Weights of a small audio frame classifier.
Model: 6.66M parameters, waveform 16khz input, arch mobilenet_v2, norm groupnorm, activation hardswish, depths [2, 4, 4], widths [192, 192, 192].
Training: ademamix at rate 0.00155, 17000 steps, batches of 256, held-out accuracy 99%.
Data: trained on synthesized solo parts of chorales (CocoChorales), 39062 training examples, 111.4 epochs.
Rows from block 2, named by matrix and row number. Each number is 200 + 40 x the weight over its row's rms, rounded and kept within 0 to 999. All counts start at 0. After the name is the row's rms in percent of the matrix's.
# fc1: squeeze-excite reduce (model.blocks.2.se.fc1.weight, 72x1152), inputs 660-714
fc1.0,102,179,168,202,270,179,195,200,208,200,213,200,248,258,209,215,73,310,200,211,198,230,222,171,225,192,194,206,191,202,213,230,204,186,212,208,239,209,168,210,200,194,205,231,248,202,209,219,250,207,204,215,276,176,188,237
fc1.1,179,184,201,224,244,201,197,277,226,192,206,274,218,250,224,205,154,308,181,202,202,208,227,174,198,195,211,205,205,200,207,215,177,212,191,171,200,193,180,209,196,189,194,222,219,207,243,223,220,208,207,214,278,192,228,185
fc1.2,137,174,187,199,211,168,197,71,186,206,203,222,205,245,199,184,30,116,186,199,191,182,145,203,161,194,209,200,169,201,192,193,201,202,200,176,159,177,220,201,195,187,218,192,228,203,126,195,214,210,197,193,129,185,177,182
fc1.3,189,199,174,209,209,162,194,250,223,196,207,179,225,282,194,226,90,200,204,201,207,223,254,188,197,206,195,205,209,205,211,209,208,191,226,202,239,201,183,210,198,221,216,281,206,206,233,227,253,220,217,212,207,186,184,234
fc1.4,137,197,155,208,261,167,184,241,225,189,203,164,244,204,214,200,0,290,211,209,215,188,201,189,216,188,191,208,206,207,207,226,219,198,246,201,240,201,179,207,202,226,212,240,236,204,238,199,257,219,216,199,189,187,176,244
fc1.5,078,210,211,155,192,197,207,149,207,212,193,117,205,81,205,196,122,156,217,201,203,195,196,189,221,201,195,197,182,210,198,168,199,198,204,196,85,210,201,199,200,202,200,167,220,197,139,178,190,202,198,186,150,207,187,162
fc1.6,036,203,212,162,174,195,202,191,207,215,194,127,189,171,229,185,144,160,210,191,191,191,191,206,202,209,187,196,178,197,199,148,215,194,199,182,124,205,204,192,191,196,194,120,222,184,122,179,187,206,194,190,136,213,170,170
fc1.7,090,200,207,209,143,212,199,44,200,205,208,246,193,204,199,191,238,297,201,198,224,211,285,236,205,216,190,194,208,210,188,155,223,194,180,225,173,195,227,193,203,221,217,203,204,199,83,232,163,208,210,207,158,228,179,220
fc1.8,149,224,169,193,140,167,205,209,212,204,201,199,203,149,140,207,220,98,218,194,202,213,164,201,183,189,196,205,178,197,185,192,215,187,212,210,235,202,173,196,199,213,221,253,188,190,244,199,265,216,200,211,168,201,176,217
fc1.9,083,219,221,201,166,275,191,209,229,213,204,299,169,163,214,198,227,290,193,196,206,190,252,233,203,208,224,214,224,188,202,209,187,178,175,222,183,195,200,196,201,171,171,205,217,191,153,203,185,203,194,171,237,220,243,254
fc1.10,120,192,178,194,191,213,198,237,202,182,201,180,209,224,185,230,141,254,203,196,206,203,189,212,199,191,182,197,206,200,203,208,209,192,218,217,215,192,193,204,212,206,220,263,192,193,259,206,216,198,208,175,161,185,200,247
fc1.11,056,200,222,257,274,175,191,197,186,148,203,200,225,165,190,269,5,340,187,196,216,185,337,195,216,169,211,174,212,215,216,197,183,162,198,286,152,193,216,195,205,254,209,228,209,211,183,206,233,163,208,208,371,162,240,189
fc1.12,020,202,209,190,198,215,208,147,215,221,193,110,188,169,220,170,80,177,212,203,192,192,162,202,196,200,182,199,184,199,189,142,207,193,201,192,169,206,178,202,198,187,196,150,213,188,0,189,183,208,192,185,120,213,178,195
fc1.13,034,195,208,190,214,203,218,257,145,214,205,149,176,152,211,168,114,220,215,209,209,204,163,174,199,189,207,200,152,222,223,216,166,230,184,133,122,200,194,228,193,234,200,141,156,201,209,221,235,230,204,257,139,173,152,148
fc1.14,043,195,190,184,216,165,203,129,197,208,195,114,212,207,193,173,0,201,202,196,190,189,153,196,207,193,195,191,166,196,208,157,208,199,195,194,129,199,204,200,192,194,210,148,210,198,145,187,187,204,194,183,176,190,154,179
fc1.15,071,215,216,188,185,169,208,186,205,225,194,152,197,103,197,175,102,137,209,196,200,200,157,198,192,211,204,194,196,197,191,167,197,194,200,170,204,213,185,195,197,188,199,169,225,192,102,186,198,215,198,187,147,208,145,207
fc1.16,030,195,198,200,187,182,239,249,212,197,224,133,178,123,173,214,201,172,182,228,211,221,1,191,169,190,193,199,190,184,215,208,228,194,216,183,209,204,172,197,201,209,225,201,169,185,187,209,149,201,210,176,196,193,168,206
fc1.17,058,214,196,182,189,189,196,189,208,214,189,129,209,137,211,191,70,95,206,198,197,187,174,208,220,198,181,196,182,199,195,137,217,203,203,186,153,206,193,195,198,196,194,168,216,191,122,182,178,208,195,204,120,209,159,172
fc1.18,178,182,177,215,243,215,183,195,212,190,206,253,217,250,211,195,174,442,200,202,209,215,215,208,207,193,209,209,226,210,204,219,205,188,225,227,247,190,206,203,212,220,196,238,200,212,249,222,238,201,212,209,267,197,228,253
fc1.19,054,247,209,178,157,184,219,176,160,210,191,177,183,166,160,234,161,195,207,199,184,197,160,177,205,175,207,195,181,202,196,209,201,201,204,178,173,203,177,186,199,182,206,175,189,206,212,179,172,193,202,166,193,199,205,137
fc1.20,066,232,202,161,182,216,193,219,224,222,187,218,174,115,261,182,273,24,216,207,185,183,204,194,132,189,179,194,157,193,198,172,209,195,236,178,194,208,160,201,197,189,201,205,212,195,74,168,201,207,196,213,80,246,171,110
fc1.21,086,208,219,208,211,212,198,246,236,200,191,94,180,100,230,224,172,182,186,198,177,176,252,207,214,201,169,205,220,187,208,174,173,200,192,201,200,211,217,204,195,202,183,218,219,197,245,175,173,190,190,215,265,230,183,175
fc1.22,111,224,165,216,208,139,217,125,238,213,188,63,221,180,213,179,66,188,215,201,192,199,221,192,206,203,178,194,201,196,188,146,218,179,224,204,257,216,205,192,192,210,199,257,262,198,161,182,212,225,198,213,28,193,130,206
fc1.23,040,208,180,167,205,187,243,0,235,215,196,194,223,173,176,164,37,133,197,206,197,175,143,190,233,203,219,203,216,191,193,153,222,179,203,191,224,193,186,195,213,198,201,206,210,197,0,170,106,195,200,189,223,218,171,231
fc1.24,099,244,200,159,171,234,201,226,204,204,202,263,203,196,212,208,255,204,202,196,200,233,212,229,219,184,185,198,194,201,190,183,213,202,214,266,191,197,181,196,212,213,223,274,200,211,216,209,166,208,197,188,176,225,225,223
fc1.25,086,190,231,205,197,277,193,206,181,189,210,385,186,155,205,181,257,383,198,203,216,173,162,212,207,183,214,213,215,209,208,229,190,193,184,219,234,195,186,197,198,190,164,228,183,204,177,222,222,192,177,244,298,199,247,193
fc1.26,145,192,183,223,249,197,192,217,204,171,203,209,219,296,232,234,188,520,174,203,205,229,321,192,211,201,198,205,243,204,209,210,196,203,222,190,193,192,216,197,214,217,192,275,228,213,256,209,205,187,233,190,297,199,252,251
fc1.27,110,234,224,225,192,189,202,237,199,183,204,240,203,204,190,230,218,118,192,203,201,246,280,222,211,211,208,199,238,208,205,195,194,202,210,234,223,210,214,207,211,239,218,320,196,212,209,228,174,193,206,202,270,207,223,261
fc1.28,062,186,215,222,249,276,199,169,155,210,195,210,203,285,215,183,149,243,180,204,185,225,160,212,217,189,206,193,195,214,199,167,195,212,181,248,158,195,228,203,199,178,204,183,192,205,107,224,180,202,202,228,164,186,226,155
fc1.29,040,210,188,137,216,220,211,176,241,214,192,151,191,146,239,185,127,111,194,210,195,201,53,188,199,212,197,191,199,192,196,134,274,190,224,180,179,210,181,186,214,181,199,121,184,182,179,195,161,189,197,178,250,253,167,154
fc1.30,062,212,205,237,221,175,187,319,192,204,190,119,197,176,209,197,48,268,201,196,206,190,151,206,189,182,181,203,182,204,197,184,213,204,204,189,201,199,187,209,190,208,207,182,159,189,275,215,253,206,197,212,184,166,155,211
fc1.31,142,226,181,202,187,216,196,196,205,193,210,247,212,236,188,209,221,307,209,201,222,242,167,237,211,198,193,210,236,208,196,209,214,191,214,230,275,203,184,200,214,221,209,263,195,208,246,229,215,205,215,209,226,192,229,301
fc1.32,087,201,224,178,183,236,201,239,173,211,199,207,187,152,220,166,188,137,203,198,203,189,175,212,203,193,194,203,188,191,196,195,177,206,190,195,135,205,193,199,186,188,196,127,183,196,161,195,211,203,189,187,149,195,247,196
fc1.33,225,186,151,173,192,174,191,203,216,213,201,161,231,208,183,207,18,123,217,196,211,184,197,206,203,220,177,204,195,205,204,185,219,184,214,198,214,187,197,198,198,211,225,243,188,200,239,183,230,222,210,191,143,194,178,254
fc1.34,129,208,190,202,150,198,210,72,185,196,203,92,192,168,171,202,96,124,195,198,193,206,241,190,182,198,208,198,169,193,192,172,211,205,179,164,194,194,216,200,200,187,195,151,222,200,93,188,166,196,189,186,139,188,149,182
fc1.35,076,233,226,183,209,190,207,302,200,219,206,178,208,104,240,195,176,132,194,206,191,222,5,190,220,197,196,205,222,198,201,185,188,198,192,170,162,220,162,203,201,186,217,152,175,190,185,195,168,210,202,170,252,200,178,191
fc1.36,127,237,218,219,189,253,215,248,228,188,204,326,188,158,194,174,248,333,186,206,194,198,176,227,198,170,208,209,226,193,192,211,200,198,177,241,261,215,154,193,198,196,179,240,217,206,204,218,180,195,196,184,326,198,243,231
fc1.37,140,209,209,197,189,198,208,121,219,218,192,89,190,206,207,173,117,220,204,196,194,191,202,204,199,200,190,195,173,194,193,154,208,196,196,194,159,202,198,196,195,198,187,159,232,194,0,187,179,211,197,188,122,213,163,178
fc1.38,094,177,162,239,223,168,181,229,223,191,188,221,231,206,216,214,206,192,214,191,202,179,327,219,228,240,183,211,233,200,201,181,219,183,229,209,218,197,208,198,227,223,203,310,209,206,213,187,221,205,214,178,284,215,201,293
fc1.39,102,233,175,167,165,172,192,281,185,209,204,278,208,135,180,210,230,30,223,207,192,207,117,197,203,188,187,223,178,196,204,240,188,203,214,246,287,195,161,197,189,195,229,249,146,196,283,210,237,218,178,235,152,202,199,196
fc1.40,024,209,183,163,186,180,190,0,240,201,185,209,216,177,180,212,0,135,210,201,224,183,117,200,198,210,209,200,188,188,201,169,212,248,213,238,165,198,229,189,215,212,189,172,213,191,59,185,171,200,201,261,171,216,185,197
fc1.41,024,181,205,183,190,207,205,185,207,216,193,142,194,76,217,177,172,101,193,196,199,190,175,199,232,202,167,189,180,202,167,151,206,181,210,167,237,211,187,201,197,187,180,170,223,190,178,205,144,202,187,51,161,228,165,160
fc1.42,118,178,204,223,205,193,203,59,199,211,210,205,186,204,189,172,0,163,189,196,183,198,51,200,190,205,212,200,167,198,203,189,204,199,189,210,233,185,232,203,198,173,204,142,198,202,108,209,153,205,193,194,165,198,156,204
fc1.43,080,218,165,123,188,177,213,206,205,212,209,19,218,164,174,185,95,297,217,202,221,203,15,193,208,191,175,204,164,207,188,209,224,189,209,215,179,199,177,205,210,219,247,182,169,196,297,176,225,213,202,169,131,184,192,251
fc1.44,063,216,213,182,147,211,209,196,207,210,196,162,183,199,192,171,210,139,201,197,197,172,188,214,193,198,193,190,186,194,190,176,197,208,172,192,157,208,185,197,197,190,191,177,207,195,135,189,183,210,187,191,140,208,162,194
fc1.45,084,226,218,240,202,251,206,249,214,182,195,284,172,164,218,182,243,500,180,195,179,202,342,219,187,179,214,195,211,184,188,231,198,193,189,210,257,227,197,204,205,179,182,226,244,210,218,221,173,204,195,206,269,187,198,237
fc1.46,113,234,178,186,174,218,210,251,199,210,215,287,200,234,190,191,230,255,201,211,209,244,108,233,198,189,210,209,226,205,185,221,206,194,209,229,267,216,168,194,212,220,224,289,229,200,222,229,208,206,209,210,231,197,237,251
fc1.47,091,190,203,208,181,181,218,191,218,197,206,58,185,228,178,208,75,247,207,196,194,197,201,172,172,206,215,195,178,192,205,209,198,201,193,196,152,186,239,210,193,187,212,155,156,198,228,176,164,213,192,147,28,200,162,180
fc1.48,072,200,199,229,211,226,188,140,190,177,212,243,204,218,177,235,190,205,177,205,219,236,316,198,218,197,234,191,220,209,190,193,191,195,176,174,181,182,208,200,208,208,184,223,205,211,200,226,254,163,215,229,273,207,292,235
fc1.49,104,225,235,192,172,240,208,250,196,203,205,276,166,164,204,201,298,269,182,199,196,214,206,220,184,191,202,210,216,194,192,200,216,182,169,228,199,182,195,195,188,175,178,160,200,199,212,226,206,193,193,232,235,207,230,228
fc1.50,167,220,163,183,190,160,201,202,214,204,201,136,218,197,188,197,135,140,224,204,205,210,133,201,197,200,187,212,215,205,200,209,221,175,220,216,271,214,185,203,201,230,224,261,199,201,233,185,256,213,209,213,224,192,165,257
fc1.51,019,198,197,223,164,149,160,249,230,217,180,135,222,163,183,178,0,158,198,185,179,194,149,222,182,210,156,198,183,180,219,165,204,224,187,151,193,196,203,193,199,187,185,192,208,191,196,197,205,200,191,216,149,213,188,189
fc1.52,055,196,210,195,205,226,193,152,216,206,196,130,193,160,223,197,188,181,204,197,186,193,164,193,207,203,206,203,190,198,194,159,215,212,203,168,99,204,204,200,197,188,192,124,218,192,167,176,183,197,199,167,158,214,167,170
fc1.53,144,207,150,150,189,179,190,182,222,203,208,137,223,239,168,216,37,114,214,197,209,199,169,193,215,221,185,213,203,203,201,229,200,186,221,187,257,192,160,207,206,206,225,259,169,207,233,176,237,214,205,212,172,186,182,284
fc1.54,074,168,200,264,263,212,193,197,204,202,209,253,242,294,234,207,139,517,199,210,206,287,289,183,204,211,181,211,223,215,242,205,202,189,237,195,210,219,238,212,210,223,187,225,268,210,282,279,179,211,225,234,279,200,143,232
fc1.55,084,213,228,188,142,237,220,195,184,208,201,269,186,131,183,190,231,96,221,200,192,187,156,226,174,191,186,211,183,191,187,198,180,219,190,216,195,208,189,200,194,171,215,156,171,197,149,197,157,211,175,172,157,226,249,151
fc1.56,114,202,236,213,266,205,208,306,190,193,200,286,181,143,236,218,235,455,180,201,195,209,238,175,202,169,203,203,206,200,207,248,181,197,202,200,196,214,191,207,194,198,190,189,234,201,287,245,217,191,208,194,347,197,227,142
fc1.57,101,197,199,176,164,224,182,151,173,220,212,205,175,159,230,191,239,97,182,208,205,179,133,201,184,218,175,212,196,196,192,213,201,221,191,154,177,205,190,200,197,169,206,203,191,182,125,215,180,206,198,210,123,219,255,131
fc1.58,102,169,177,188,260,184,186,204,187,202,195,226,227,271,209,194,114,289,188,195,220,194,274,183,221,203,202,207,193,194,199,233,174,206,214,184,182,183,192,204,206,200,198,220,231,201,158,195,227,213,196,188,215,176,227,237
fc1.59,093,152,162,262,236,184,181,223,200,180,200,320,199,364,166,204,217,386,205,195,193,239,259,194,198,177,183,203,174,194,207,229,211,203,210,211,231,203,183,206,220,206,204,248,195,211,209,240,269,206,188,213,247,192,204,206
fc1.60,099,187,166,144,181,117,182,315,224,211,187,255,209,220,205,207,231,58,226,193,193,194,99,197,204,204,157,212,173,202,189,224,215,175,240,172,239,194,153,193,195,200,215,280,170,187,271,182,279,218,187,213,179,202,203,137
fc1.61,124,193,218,208,194,202,205,133,203,206,200,182,188,140,194,175,176,110,207,199,191,180,184,203,195,192,206,198,184,195,195,174,213,194,196,203,150,197,201,197,195,192,207,165,172,201,30,189,192,211,187,176,112,186,118,192
fc1.62,054,217,211,207,197,190,217,221,213,211,195,106,183,175,206,188,53,187,214,199,195,188,183,195,200,185,194,201,188,201,189,174,209,177,210,183,179,195,222,194,193,195,206,142,224,201,1,179,204,220,191,198,78,197,155,209
fc1.63,072,212,212,209,120,200,213,200,157,212,203,240,178,212,168,183,283,156,191,191,194,228,216,216,180,203,209,194,188,191,197,126,189,202,154,207,163,186,184,202,195,165,204,223,187,197,190,216,171,209,191,171,145,223,215,254
fc1.64,062,207,216,231,163,254,218,244,187,212,191,306,177,194,208,180,265,122,187,198,194,207,295,233,198,212,201,205,214,203,202,101,204,213,170,233,144,185,240,195,192,199,208,197,170,209,239,225,175,208,221,193,235,230,174,212
fc1.65,080,233,214,172,139,219,190,271,227,189,194,161,182,193,181,223,227,63,207,192,209,211,244,225,193,217,187,199,251,193,185,178,193,182,213,213,211,202,225,192,213,200,215,280,194,209,181,176,170,197,202,197,196,209,198,243
fc1.66,098,189,165,197,242,147,179,274,217,187,194,146,234,192,190,239,130,209,194,197,204,171,277,180,211,227,198,200,213,190,203,244,177,213,229,187,198,197,197,203,209,201,225,251,188,207,273,164,206,202,203,151,188,174,188,245
fc1.67,098,203,199,171,200,159,207,93,195,220,196,166,207,237,210,187,40,188,205,198,185,196,172,202,206,207,207,191,160,204,201,145,210,201,184,186,152,198,198,194,190,192,196,189,212,192,68,191,193,198,193,195,95,200,193,152
fc1.68,039,198,218,151,190,165,201,93,187,222,187,116,182,184,189,204,131,132,214,193,179,183,182,197,188,199,197,189,145,196,187,147,206,198,195,212,117,206,200,191,194,190,216,163,186,196,163,173,195,207,186,161,119,184,128,177
fc1.69,074,248,236,179,132,224,216,157,193,224,200,241,175,125,181,179,238,35,195,199,210,209,166,217,170,201,198,208,176,184,180,155,183,215,172,195,151,209,173,203,194,162,187,157,224,191,159,200,158,191,186,176,210,225,180,176
fc1.70,052,189,235,237,206,159,175,221,192,197,186,241,153,176,201,202,260,152,189,186,183,181,333,190,163,199,216,201,213,177,204,231,187,192,196,183,158,198,226,201,201,155,164,206,205,189,202,182,248,184,199,191,304,231,194,123
fc1.71,070,232,210,240,176,249,209,211,252,213,192,257,172,141,222,176,213,158,182,201,213,199,193,231,189,198,190,213,220,200,179,192,202,172,190,149,300,225,180,190,201,190,184,248,251,193,134,185,155,198,199,175,176,223,186,240