Weights of a small audio frame classifier: ademamix at rate 0.00155.
Rows from block 2 of a small audio frame classifier, named by matrix and row number. Rows with one number belong to one channel. Each number is 500 + 25 x the weight over its row's rms, rounded and kept within 0 to 999. All counts start at 0. Numbers have three digits each.
After each channel's rows are labels from the 100 clips, of 14848, where the channel reaches its highest value: "top examples" is what is common among them. Only what is clearly more common there than usual is listed. The data: synthesized solo parts of chorales (CocoChorales).
# convs0: expand pointwise conv (model.blocks.2.convs.0.weight, 1152x192x1), inputs 48-95
# convs2: project pointwise conv (model.blocks.2.convs.2.weight, 192x1152x1, transposed), outputs 48-95

convs0.556:485504545505495484515480486485462466477489502453499507521487516489517556502498490470502511502535479487480488492501489493499478511500523487522521
convs2.556:479462528506559501476503507469507522516512516483498497477515513533521497477513516511519478532473526486474453502504501473485463438521507481529457
top examples: note G#3; cello; note A#3; note C#4

convs0.753:528499479563480529499505473498476529516473479495501497523483510509456468506521532494499500518436514515520507501491587520520519502505480483489505
convs2.753:498555458506477455508487506534503532491474458431551471506497486542432498486535523464533502522535469499499457508534476545535493535525437532500508
top examples: note D4; viola

convs0.203:524538492520491504494462484499476499502471520512537494501509520494493466501509504524521484497417521480501516508467508485478510458480457523479562
convs2.203:504423536490524534472484521477478550481492522492489484504494507489472474487515492513555483513469531500521471483483492492496462490523528535532443
top examples: note G#3; cello; note A#3; note C4

convs0.180:475488478479499525490516480467515518476473494485507506480465503455501460468509465508467550490474490526489505498469466518490453506576495484502503
convs2.180:507499536485496507470502477460496485499512503482490501520471490490489516503451505530479508455472546486507527536550504516491466468515502527483462
top examples: note D4; trombone

convs0.662:510498451491510486531508523473506508472467506492513538494505487449497523528459519500480498505457471494483483503480476513458522486546500467458483
convs2.662:467456519471442538514457523491507486474483515489491522496456451468533481480495490506484497446498534527544519490522489546476488498504486552484472
top examples: note D4; note D#4; note C#4; instrument: clarinet

convs0.677:518523517541505545481488509516545467503502511525503499542495524485484522441508471510510507553496491508490521501494489522527483465488517489527486
convs2.677:480514478535511473516496501522465528511546486548511500504508497490501466536510506502520514523497480503450479513475469481517525526471522451502546
top examples: note A#3; note C4; note C#4; bassoon

convs0.707:521524514515504484471471476502538498501492501497502509490547497516497549469458518485491547508454503511478510468537482501483487477490502531496483
convs2.707:532489531510527468502477453469504505477489454492514501480556481485500494532503490516489496546498488468441459533501502507519501498508467493497470
top examples: note D#5; note F5; instrument: violin; trumpet

convs0.377:474505511504492535482539494550507499486502491485477479512454526472477486531560446492502538514527511480489501504513495500496480504520531514535543
convs2.377:493484488513512490529485504575484516547537515443536500491531523508544486470537525541508504526502498513507473481502500527462502480471538501497448
top examples: note G#4; note A#4; note B4; viola

convs0.137:533548511488503486506501493516523493512487520510545506476478547544497540478519482499495519508504523471490514470505516468518495490495494526491541
convs2.137:485490512482465447476513482486462488478518475507506565482535487524474500487513469492461488519502545494523471537512458454521502567568480493484491
top examples: note A#3; cello; note C4; note D4

convs0.314:497507507521500510495509494503509504459506527515507522511469465473458479485522482536475502508394496521501491508499486507515486476547497498497480
convs2.314:467459495482501478485409513486492487493481528530481480441459497525518490457539486486542513442492487441519471470518463509474480505553500539493467
top examples: note A3; cello; note A#3

convs0.763:495488489501506509508506506503511485485484443495503485480523544472457511498551500498535551477510519502489487466466509524513508519515476494521531
convs2.763:492504467494497471523491505498562490477525475480514469465475499542451502487481460495487501458567474484541498480531503539563500486487435531547487
top examples: note B4; oboe; note E3; note C#5

convs0.499:516511491502496474437475490499521481488473518507486514499479481473447502508485499502475515485432480448503476476519502482476501478504473480466451
convs2.499:523519513460499485495479479486488501508489457442540489500509473549476478466520503529507516530512518477470466518516531530502494489547485492466493
top examples: note F3; note C#5; horn; note E3

convs0.401:518550469498490486534464535480469482478511472496506502471481481504498534544481482459491486487492526438434504464504474512494567512487516527484503
convs2.401:487494499522463563517458494445499484453444541535463485474499504512547476509478524507470487530472502510481551478502503451500509485519505541466493
top examples: note A3; note G3; cello; bassoon

convs0.434:500490506497512506518550490490495462504495498500536468521514502513522507517499484504526483489515488501536494515474507486535521480501523522456504
convs2.434:478500475502486491540468509518492504501505461462547497462512480553466473454542506525494516526515488456461478490514519499468537505499509499491512
top examples: note G#3; bassoon; note F#3; cello

convs0.466:493499525506469499501511481505497491519529490505513525509470525492487468477499478482479481535471529531521501523524491474542500484537531513494527
convs2.466:492479483495498510525495483516499488481515505454505490488470491501489459472503528498520470490505528527515526490493523527492498486475473522498483
top examples: note F3; note F4; tuba; note D#4

convs0.534:474504472539471476484504526477493490520485500493503539472494478502494537502459523506512516511486478499486445520492474527519496490493518496499476
convs2.534:451474488534510473454532483519507503503521492454503530465537527534472491483552486494509475475516523461486495466508501501545538506512482540492465
top examples: note A#3; bassoon; note C4; note G#3

convs0.675:489499491508511458501495468479478483470521493492525517497523500496495518501495521482510516552548467529493487490486473452523482504480509505503493
convs2.675:470466518460528501511499523476562532489521511489485457505459500546477520450480482521492493486503506482562484470493495477525450449510479517547489
top examples: note G#3; cello; note C#4

convs0.318:482528490496473473510487521522470499489523517518537485454502481546489505525552529488524497483537495458520484497487480459509527533447479506490539
convs2.318:509500487483509522501479501481510457472503468424517456504490477544457487491526512524532464524524471487504473502496518505480509515513467515509513
top examples: note G#3; cello; note A#3; note F#3

convs0.445:515521496479492513476491508496506476486496534514499506498515474508470519480490511527501526482422497496491486496486471502515505455522533519501478
convs2.445:481551498462534462505494529510480516526474489486530513510501499469508507461495508490476529510506504456487514526500533520453488460488485527477544
top examples: note A3; tuba; note G#3

convs0.583:534546518509541532526472512512552458537467489514510471518492516487499507486503485510478507493440473504515535462497519514496506442524489516485478
convs2.583:503476508461491536495514479546472513513512506470517501513447520484456483494491470500532485471502543482516501506528499484473470540490528543460498
top examples: note D4; note C#4; note D#4; clarinet

convs0.605:491472504461499498492481487507550551446499530492494525514519513480505518493494489504464503512479492488501519436513482450480496459475519509469427
convs2.605:486525456465474499491526532491527518501473499483526468508455476561439519474509500507522484497515473536510503494508514494528503514539469521485548
top examples: note F3; tuba; note G3; note C4

convs0.412:487481557492494536523514555532488485532524489510501523526476488549518498480504482523482475510521485510470497538498514525495465525555519493505535
convs2.412:501468510490526497528465491524485514510495477548476477526500535446500484520497492484495510525498513451467479515444501477529486531461531492559497
top examples: note G#4; note C#5; note A#4; oboe

convs0.205:502524515480496510476530505513495491484531528555535511511485459470458527532493500503520514523501450500514481484521504450482496485479494485466497
convs2.205:479461510509525512461492524517515528537533553482503466510494528490517494499501499467529472471492551504517497515518471498511457489456498553494430
top examples: note B4; note C#5; note A#4; horn

convs0.761:515497531511471516479462487503509501485501535530486474518508476531466497483517526490524527515486498450509504478493492482486506475489480496523494
convs2.761:522503494505523489479478488516494486491532475432509476498469504518461454491537479474536477527539499478513507487504493479530534520446500506506496
top examples: note D4; trombone; note D5

convs0.655:506508464470500491483500541502513496469481509486501514501472500512511516513518486498518546480434516485536487497500507428484497500533497531453498
convs2.655:520498470502488453522484474495471515462507462512495471492483534480468448483476474509490498461500476509502527482497481491493533542506457507501595
top examples: note F3; tuba

convs0.413:510510531572513479513492547473463459541510535490506507524496497485526558539478522516520467528508492518510516480510498515526475482498536469478490
convs2.413:497514471474502475490476513477504513520496530478514492472458509573476528465504522535502496508504506505513533494526502495498501528526526526410528
top examples: note A#3; bassoon; note G#3; note B3

convs0.718:503508495513527506476488461525516508515496498523482464470488494527496492452529519521538507480491484504522518450476486474526490484504464518506487
convs2.718:498522493496527458509524470493506491514525495447509505545518531504475495528491525512482450500479520463494515539542497499528453480448495518451496
top examples: note D4; viola; trombone

convs0.63:481474494522529543461464504499511511493517537499495520544506507513509465471464513499495526503458483529523531533553489536525472505522489472524456
convs2.63:509506518490527492521490455514510476488510496469477511496557516465538479527463500500468480550496508478476487517484477460491477515476459481487475
top examples: note A#3; note D#3; bassoon

convs0.485:503505480540489496496448507513503503500501513530466516481471467484487499467490520525544502493445487495493504502531507479499490515522468470470490
convs2.485:501495464477500488504462511514502502518531492459520438489481501518462463493508492497479477500499489469475498526504534530533496481516496529463525
top examples: note D#5; trumpet; trombone

convs0.279:493505500519538533497527511491550477490546506519495500517506485503507532469520497504508573518509484483506502449488489476502484482531507548486456
convs2.279:498509482530493508489453520441488482516474548544474510488493515478526479501470499464474463482495531479497540503514535504506517488462522524462485
top examples: note D#5; note F#5; note C#5

convs0.197:505508505514529492450511491529497468508525513522500471433468469471451531489516476534538521494543454487499474480522445489522476497513492484489482
convs2.197:515474517537512528465504491479505484522530510490480542531572492473533478587491510474524456506469536503498481498494466477466498477472477465517474
top examples: note D#5; trumpet; note C#5; note F5

convs0.329:528549500462503463500487519534517476495442479458540504462519534507531532494493469496483517498534512486489493491502510510496551510510471521495557
convs2.329:500489508465549515513445485487482489460486451472510471492527478539484456502487541512502484534507475453517468459486502504477525525504489543504496
top examples: note G#3; cello; note A#3; note B3

convs0.461:516483494484522473526469509523493536512503514532493503436482451458525548525514501514556492489509494519509487521477480475515473506507504509467502
convs2.461:490523457527464493453506551494499496488452540523491530511515450505539502514503515427508503514475501531525473509491463513485487507546476494477508
top examples: note E5; flute; note D5; instrument: violin

convs0.557:497504523531507515503504466487463507492518553500475485529517530504499517488553477529501488518495505469504532494479489495496423474520510537489501
convs2.557:477490486520524473540494536539485504539505486471511517523506522467518485520548509494528490511498511467506484534491462517481473500485471550497535
top examples: note F3; note E3; tuba; note G3

convs0.750:490489477511540488475524453486502481526502539546484477553527470478470497497487515511501485502480484547513491520501501478499468439517486536498456
convs2.750:507460509524499515473512503449490467458539532565435535482485496451528465547466501508478488481463493515537543502445515472504515480509523477465504
top examples: note D4; clarinet; note C#4

convs0.1:480495483520536467479524504506505458482487523473545508474521521499507494498519508517470515517528525532521469495510529486512522495501503513467517
convs2.1:515514456501465536494500486489523539485510481542500455451473498500436484471530453479530562498498451475500495481485485500522511498472517515515546
top examples: note F3; cello; note A#3; note C4

convs0.487:489482505492497468549508505536501535522523509502504510475489498539538493503499535548527488488538494502492473505482506508492486534500496487499516
convs2.487:545495487526478533444508500468495473491505526517454575510570482468514476561493481438503496472478517525496497507490463479487495533545496430482504
top examples: note E5; note D5; note A4

convs0.340:493479494492500537447508448483512509481531533514473462503484476480449484463531455507473487499483487488519493454501474462522476475501508511523480
convs2.340:488431546484558515452509500551476517554530541489497486505509537467531481512521497507530504489462513458503475510501498489449486446470544555493422
top examples: note F3; bassoon; note E3

convs0.46:505510481534494508455471460497518493529469501502488488510497506524511441483484529495493487487463519520497510518487530508502494484480454516528518
convs2.46:502557488483491446524523498483521461508500460468537518496495484522465536504491491527457517517549458464474491511531517511553510482523450486475551
top examples: note B4; oboe

convs0.491:511498472516496497472515496526520477521502488528492509531470488485504470493466536490511532502418471494528497497471515505517478490517515484519480
convs2.491:508498508518499535493482493508491466471474522490454456492438529483514480449498506501480485488469533505500517473486535489483509479476516507482516
top examples: note D#5; note B4; note C#5; trumpet

convs0.77:531454512511491498521490512495512533506511522528452514475468489513557506483512511571524498502488491498509532504456504520482468516524508473478468
convs2.77:488500441542498465468505561489512529506472531537466520490503488502513503498544483426482494504481496523499474513519465503530518495536506497458556
top examples: note E5; note D5; violin; note C#5

convs0.26:465488496535531514478468511474485488537530474499490513495535504510539489495478467503516521518540529532491519537503463534513487522524515511550519
convs2.26:501544471473517482529461535474546510533467504478504455501468475547445496482518498464508499500527479477515503508483499508546517521489454514535518
top examples: note E5; violin; note F#5; note D5

convs0.503:460486493504499519479497550510539493454483520472486493523427496472508489454493497517516512475461467495481501518522516522514482481521507511499477
convs2.503:504486536509541552492486447503483457515531494475494513481552496498514453548466516518504507517481481496458504484490537539482532486457519476553437
top examples: note B4; note C#5; horn

convs0.395:468474477537481508478491515522492510521502520478487502491510506555555458465481517517506485488517505502483504571494507570499504542499479492554523
convs2.395:529491474491471531486502443525515501461515473453522509462489483520446455517489494495534494500497502511486472492514512535516502516501503520503481
top examples: note B4; oboe